A small image classifier, trained from scratch: 64-pixel images, norm layernorm.
Rows from block 5, named by matrix and row number. Rows with one number belong to one neuron. Each number is 500 + 40 x the weight over its row's rms, rounded and kept within 0 to 999. All counts start at 0. Numbers have three digits each. After the name is the row's rms in percent of the matrix's.
# fc1: MLP up (model.blocks.5.mlp.fc1.weight, 512x128), inputs 0-127
# fc2: MLP down (model.blocks.5.mlp.fc2.weight, 128x512, transposed), outputs 0-127
fc1.96 122:496552491502450515423514529476508514447489618456520464581570418479497445495526579515562482510537538542477521539570573510484480527501524510514453439497482551490592546570472526451543461494565473525505490465561516500526468469493607530514515530507458434523494527462464523408509468449474508539512565503436559483487542490490452520531509468473495506469515467480453453486520542477494524471548
fc1.97 130:471478521480530549477519527416572580525542512481501490474533477469516545450543484509441526515553448486528467535482534510500454494499485431522498510495489427458442551472457499476484524453451567527537477452504540519524465523445558584487544479443564459435457473513538446551448449533505559401511467421473493478512522528452450503461462505491512500409457546525474517433545570486484485549549
fc1.98 051:535477494509510565536538496399498537514532497440452529479477434438531510522484524484526502450474544467475512515491550544415501513496500523519465489505467468432531537460492540539423497567438515501541491519463492470506544480459488569491508426466561490552545522567529539487464537556491381449455449490446552453533497511567515542484431458556489502473402506500500540445458531524470542565502
fc1.99 090:512463427470482480488517533555536492577539514465495583590545487490485582547486492542517511456462454449441493470443528496459514490509541492500532488541493493551425483468422512529505525465540560518503522590493516450585463471524515517447407529540518533500399526520476547569465515483482520510499616478569487438544500514485483547514488475439451457490517539507527528484545500507526459538477
fc1.100 122:471516514531547500477471515542452475466450487532511537493524412453477480533495463474509454444438508471559407510483482540487479569515570585553478582497488449551423506532441521471497507517518527577551535469498500501539408530565477497470527530536455488514465541539491566504528558524540566521474523472536455500474522468472519524457494421538484502495548417595578532502504531458523484515457
fc1.101 092:470514438550499444505472441552464410483485451461534462577477481509504483503512474491551465407469573440449515471445443518527521453492442498582525460525480531507486549583536488498517500450525571533479476561488510528530486510501435452464496590473462517539506497586490576426533502492444518505479428485504487489514528511488479500565547552432497487556505520409514505533480455524545526515501
fc1.102 087:583458475488448500526459492502470500521491513486491467467464505514474509545549486568520490464519547490452484589515511478544455499494505438492519462556506521535500460546527489522582484451483564472535470468465509527539441511523506462487470531520506469487484446532555527448534490494451491511466570536412555548358441462391483497499413534580461452568522515459492466450499479533561522524529
fc1.103 094:473510460501567439520480483517506471472456459494528534581495461469421456502452490473555469442463473484502568491456463542567428507499512509517446491552495488538477550524473521507515471462488559471448490449504494532577481526473532482550516469569530481501528495404529516480464534427511544528419476446507574503572486517515560505501483547587517514507561390477540433482489520427564478481490
fc1.104 087:555475518471540440529530433518448462473514445498455546508496559491468517469512491419514494437478508503542437477486443508575492527483491482541510526508483519540481507473480479496519390494494536472443544499485531467453531527496442468478539477506521510500478539485579508461532597520472427464552465517518577565573552473433576501542534574537462532504527439531556459553495524456493582450452
fc1.105 059:526468540489541441406525500477454486564543530488556506497500448515547516508479423493464505447509490532522528448536555454511428438451493535553481477479541468507515511521433453450508472486394503492458520538478538491479547453489542585487458512542472508563436483549489516510574448445437462573468518537518551463483513521521538432494500461494437498494459495498509394462545536551516559521549
fc1.106 091:557506506497452523450525493492505526530420531464505579538450450567504538505420463465539508492535508523514582499430495492522544551452519462470438518558492574570547526504493460529471508518469519488481526522581475392458471530538591560492528471478519462414479554552469569485507498435475478513543464434563477532483548512502449483502478533515536494499496446461429524502514535499542467490558
fc1.107 026:464556500486444465510506474436485438489510493511477459448552491495447469506472432448531538467504508498456620507506475509481538489537508549497564473547536527552593560459484489487522525458517509465590542437485509564560455499515446535485537501555479438453439428523468500508516554467488452458461461463438452559524554471503500520421486428502511535511480473457546444513577564519522508497515
fc1.108 082:568505550510514455467521569441511556469449513421544486519489470524613545502474491559528450479478528501508510497516515472455525496488491458499422515487481464379476487473477491482563528486587562572491412531507483465527489477532499462575485490443492539501536564488519520539490478516488492513508500534504416524552500455551561529528475580556508505476501475532433489570515558481488588456516
fc1.109 043:587540412516464504545505425438547412500521540506464501493531466524513435521450516494483474510466486466397522467476593544445493527511512437444519528482467492580500541489471506517561502514503590557506515467490442489466440516512486508437507551531459526425410504535474451552452564502556504457555538491489539554532486473533490490538492497488463501515454485458520540467571484547529519525471
fc1.110 093:551531524452546506483441466523415514477526579445535524529538412433573517550483519611535497459487545498522516521496479502450434477502514473568436484517460482476468483527504554496490573534538483474479437506476500535543416481489475493436508532465538592439555466580494509511529454478511424441458519492547549430436457504488521491479491510473481466487518524535545461444524488505538547500492
fc1.111 085:448538564537482439516454456504543557512470493500492485561439497485434430586504474474470496493541563488540529522551474461518446555503445500546506540538503558533450517479464467461565519420451514469589486512465516503522512510628420442453477516515512530513493493481536467493493523539505419495517514562537489496487489467423437511530506494510509438530410464546502518460479540514526511443564
fc1.112 082:497582539456534474493459500499529540464518550488482532485530430539527462464458496426544508533522509516488493435562552484507511466449481542447546540542435506464512572492475511514541452445510513484478516594489511500503507477522435549500459450486504579497516499490524510454632519441480478547483497505501493448474521540490606437443482403468427496476478487477529487485512576509570458560510
fc1.113 115:527471459473455453493506462504512523454425527480520499514469481501555517466562420537520447582546569489536505548483547434497535532425458505506423570484473479489505480501494538600542460447494568556544495477520501515506536471472520520529450479454421498495459539470476478475491439502514486522512527551384548556448433549477506436495458534515482524533593471493496510567475438506535494479516
fc1.114 067:431572562510468429464498515505497435574519518540489530462450516544538476469486558498437507528570437521514537514495429589480516528503432563558498484451540548527463521454558485489522483507485518454534502577525537525506543450510477517480499534499511515492512505527508526497505540440510455468464546428521457451472515619475471413522484442493455481583494479496532423479426470494495449537470
fc1.115 130:533540536558523475484508523474480484538483434489517504496523535468446539466494528535450469424505517543403379507528501470582518537517482573564481551481478536420558522487546486491505538503476460578426508536508486513528447509536448486474465481532512513469490513473437469448512485495521483506542482574458418539481502487550517587558544497463447487430447537431532521472462512517474579522530
fc1.116 055:519447543451566449530520521502501507430515502467482603428430499564532430477446410490506436519434534549521509524480565511466557553467529540475468552535496568458429551466504532522471512471486468478533411579467510415506468540545520497465472474504444548556519505481485517440446534536477464509497484430493558489557502473417462490518511538498499495457475495510483511497471449474521500515548
fc1.117 064:480608525467479490531523449513510543485485436576502494506465504546513445483574402578577513531545440502485549527433466475482542555467523470546494593514459570521464477472529554548487550463510489493486556519488451509473501483478524483503546541525474505501446527471524567472502555467416505447463456476426537476470507502501476499525507485418466467529501463492466501427432571458495532549515
fc1.118 097:437493493463486536491469611508548475531459487487497490568547478456581440475549508427479503502442471517580476504504556574493504472476462446517516473517483505495511533508552480494489495492501562500436512503481546503483456482514498532521499614514468538541481482559438504491511460494492482502556582463451574491482476484459538561510487497594512536509470380536560463471456489471518561520589
fc1.119 110:551466565460544494481511455573452482420562503496461528524557446467451530523530508542671456475465489538500542465501475487485460484482599512523525560473458546508429524504515509562519494516481530595465485477463510494544517550480532497515479424428492545511480494557530497512523457491403499484494536526478543550505538453499500529563537525453456446465454505506456507492501483461530502458522
fc1.120 092:502560466502484485446463479473512498393522434518536460483500465537500544520517506533490471467479520508471468492517531465470522542498522480580500487508513496558524473584434534457482383545543585532448520547491521482427500441353523474532581453509456527526538547525507461456522512564446499459532473481476493510492526493511575498531443513459538476490460443507447500552478484501567472505546
fc2.96 120:462482465476525410549560480452489461518571493532525504507481509560516530578520447469485501521524512453448496445519574568479426563498446604439543499482545457487541488436580479450526504479420553515496565481489528535509431575525511452459493554471487514496524483526509465501524505533471466455536549537511521486531447416505526491413493528499467512521499439579433493476476490507473543504502
fc2.97 123:492502522509480492434472453518448445498465528517440496533496498505466543484494505461489563546425481504543512505542481485472496488545452498470421492396476514463511523501525492529433501479556466557529518495533540495462515441551552430481483517512449478521524512442474527533416483572532529501491553543584539522480434616499521471479515439603516495452520555515505437510430495559541479582524
fc2.98 053:468521493514494456556480399571459484567467511535477590480513530546532443539521488522479496520479484456453492539501506503536458478431473556470497489457555495497501470505462461422596510519477484497507543492486446543540516474530444473531456523481561546516486451423533495539470498483518578413475479425544454545478466542468442528499511540541549447478462525529515584596525484543526442510539
fc2.99 089:478471482517533539469468466514508476479467497516514545492543528550584546502499521467502561530574552477468509525495447457498572445476415533520429523510483489556547534492467468405433486533544486500558494482497518462502425546517507430448492466591451526496561514498478464496511508565473580452449544504426560509534504501521511502499437466482513473534504450584440511445427515526437555466516
fc2.100 113:530445454460473496477555479507455533502501495508467509541568604509474505479550506483527542469487495501541472541507487518481468524501489539464586511478465478608481454512480496410444489522407431487486538487552499551428471434477489446460481465465559545584446559546473426446453420512516488511513460539483529494504497536506464476524562506505532495481457517507559556485539521591505562473535
fc2.101 101:524512524451466478465485490556526640512570432523393490485508533515502500468450508545484533453532511547389477563532470553425494498455447433521544507505496513425509485419525543519508465545488489525466498430491526476498530505510494464564518507422462509538508522493473517500579488489487489478513500494528472496512480548476566504489391506476537494575511456504534541517480545553520543421507
fc2.102 093:522420523530577468534473519458512569451530575548459457445495523470451555535492452513485491563447517509493502492495524511523534478450510482501508451476508505522519450542519498614494519511465515483446535515515578533539552523412505510474482448447446548467556452514476487560498507452521460498475477530479529484460444516486443461484459503458479593575493587485506550534414532517409556495486
fc2.103 093:508477460488494485408506491551419556528462407566461578508469533540527468488488519540504484477554524533478468526556543452560511509422487590553489438509575516447499482489542513499494513519501512510549444548454587509499486486499367495454529529498490513479470536437470497488485461548502466518503520493524440513514490528512468478465466471462539495530443503459561539563490548572405524483509
fc2.104 080:548494531492448492376482518470529505470489458510518489466489506503491459501436536551521561421526526477544486525473454567524536517438510536485480471522531500565432512509512431481546504516464450492487505453498525474575576535565513519522594485490496490478446463491430494525495512517549484465506485472507492431450476484580388533581444520439482418556542481520520539464547531485567494527506
fc2.105 057:540520493562504521550521505458492536546523529503453466484477493476473449541454494530514547461380540372479484491527484562443480530464450523526530505528579569425510479487536430463481513446564473530612439480510470444497510474451499490517552497545564513463493444484487476508484515493515516475487551515447474534524470491539572535478556540441454460491541491575446504505495511486507454575490
fc2.106 095:446441485450570520526507452546547526474520513492444534485489532456456514506557508548513481540477537528535602486468544512533529446495468549531491481524506491447414461535475559483500513506619465459480486528480464487509460511393435467492500452494441528488563508525479460517521458508539459453497557432556406512502525442514518551517506535460536467475527455514499550496512510453502615498555
fc2.107 030:529504453520530489528459456478501538513507443505487486488538521548453525548532407553486504545500470436498422479520531481516442582499488503521461522510445463564483482509563451467504473454536464404497496539472546458496505490437518492463459483497566522538540504505448426585505521434470603530516518539504505555501450576526503526460444561468550512498493516536552410523494490482562520462414
fc2.108 086:486484470519442515487512533471542481540536425481493566486447503537498420553564559503477406547514592508468453498489444542496410514550517479472531455497468474519503521485499570532405465440509499476508550518475488501475477540536540493450470487499542575484526474472532543565497475494484588403470501492558553527520443530539488494468532537532471537511509546501509523454398422476456520522506
fc2.109 043:483522538519603438541471477455506524604536482567487459492489561553455499488517458497538495522469524426460502502452555479469574524535465517496461431413458468551466524537520503503474506476519412453496446515533497493488532572549507496369511435468535525499514442514560524552471507484470574497503540564511481499538481520435532474460509498463510465508496529558492480524426520465498514453552
fc2.110 092:504528510431529512501545521495523552461489514518448627515547541614464473526528521485496536480507517500473487555517454483445458514440458549460503487523476480515509516506487505493380467482548506450543543517472483505524551393547583441427480467492515548528531499450450546398440469477456565500470483507470517523438487478537486528514470530484444528535516552524512482493450570491540484476517
fc2.111 084:490466546509529493484438506471485508466490512505519434512541460502530455397439557533487515521516497523542483543606479524456530517484517555488550463531459486469522449425595499527479534539512480561409509466523518562501491549517528521480558452501508474578427490451485540488533514467512513508499439428481490474494469489548468464396497549418528516525498546468549439479473600475500536545477
fc2.112 081:457571505483499511507535485504518459491446543516531485448478469535525525522464465586428565484493494524476465473534468503465508499442506542447530480433529476450525514490509497462506478473493507560510545518422512529527495470544467436598546503551476554487452466432534560468503542495446482582535500475486461505634509545540543523491567521475433544462432585462507500527426469523448505450494
fc2.113 113:449474525516485508562513563512583448553560543563543509506476460534430451528514561464512533503456529567494447529560507540501486502517441417438502480465496518592465466536516520445466530515528487490495541507393494580535483494459498467443585478473551502467546463529559471516462516531467438509484441519471486556487498474448438505505526451531523533517490513469472498427447519510421534552482
fc2.114 063:467554482507515527437550463469512539435529476519535516464394512400499566477505465529475503507465429541456492464515581508536520433539405464504491515539523440499547497543537470496547502462484555497596496494501533436491511447542463517531509459564529465529439493527541482503514607533499471517529517555485564546566444478440464536465519501509531417496554492494460480479459461510469524490497
fc2.115 114:515448525507515561432475500471515609510529501508503520471445551545533466486489420396561511516505542452471536543500501498480435468601516473453493465510461563496496473472517518453556430532481484573497501524548434495424513477449428490549486459516558529541500536506484502503504578526506560496496528534537505500487547509537496439551385436468510491547549486459477531503509427485508497462477
fc2.116 047:512470460495484577498609458441504528526432475521532457558498470413517535559503476525525514517503570568478494528486495567470521524568462446541517493528478397488481537492488459504538513489498491532483529518501473396496438433507519501576457457535538512546503480453530491482434487457487456448512486446550557497486481526587466457447532531464523433474502528502539514408536543510553471491531
fc2.117 068:601463488565513495507546550514500456516515559499503521520464521451517572399447494501436481489468442619513524492492494565515460406505450516514451534508486508459532478447543423403517518551491517524452565569524490479490584467544493509479537494491505464496522536509498478523451499488560556494511497540498491475450460428447516481497537450507542564516441531414488509479496505466454545508502
fc2.118 110:544506514486543524516485564495449486422530468557580518573492530484536516431532485476478447449603499503568478519474471507442501519505421451500518486517524590473479495485518459526418520525529484443521453539485595460479502458495506547491500457537520527486515434432534513493611457525512494530452509566511459495544484513529508508430503603519492541480474505498447513469486513454409473461504
fc2.119 112:492500521460524444509565500530516579472494436490465488503538494491540484508465492533525503461478566398528436507502531519474479533463532516525532504467493467468504495455489589450482491515495547418530445402470560498447470543546454440562505463458419485545534492540479513465504480563435552479484481512516428495504555471415496520536499555449518613512467523486547473484562551503497546537552
fc2.120 093:577492500490525435499444537482526537574556457538473488475555580485512476462477514491502497498496536507522453464584479461502496491483585501523486550503481476480489501460506555453556397540474586429516511506500473440444487570497457430539541580433499538477502499482540489469400458510504470428575458542520451432522501568555475523502492479484492561495468462527511469496542464556494493484531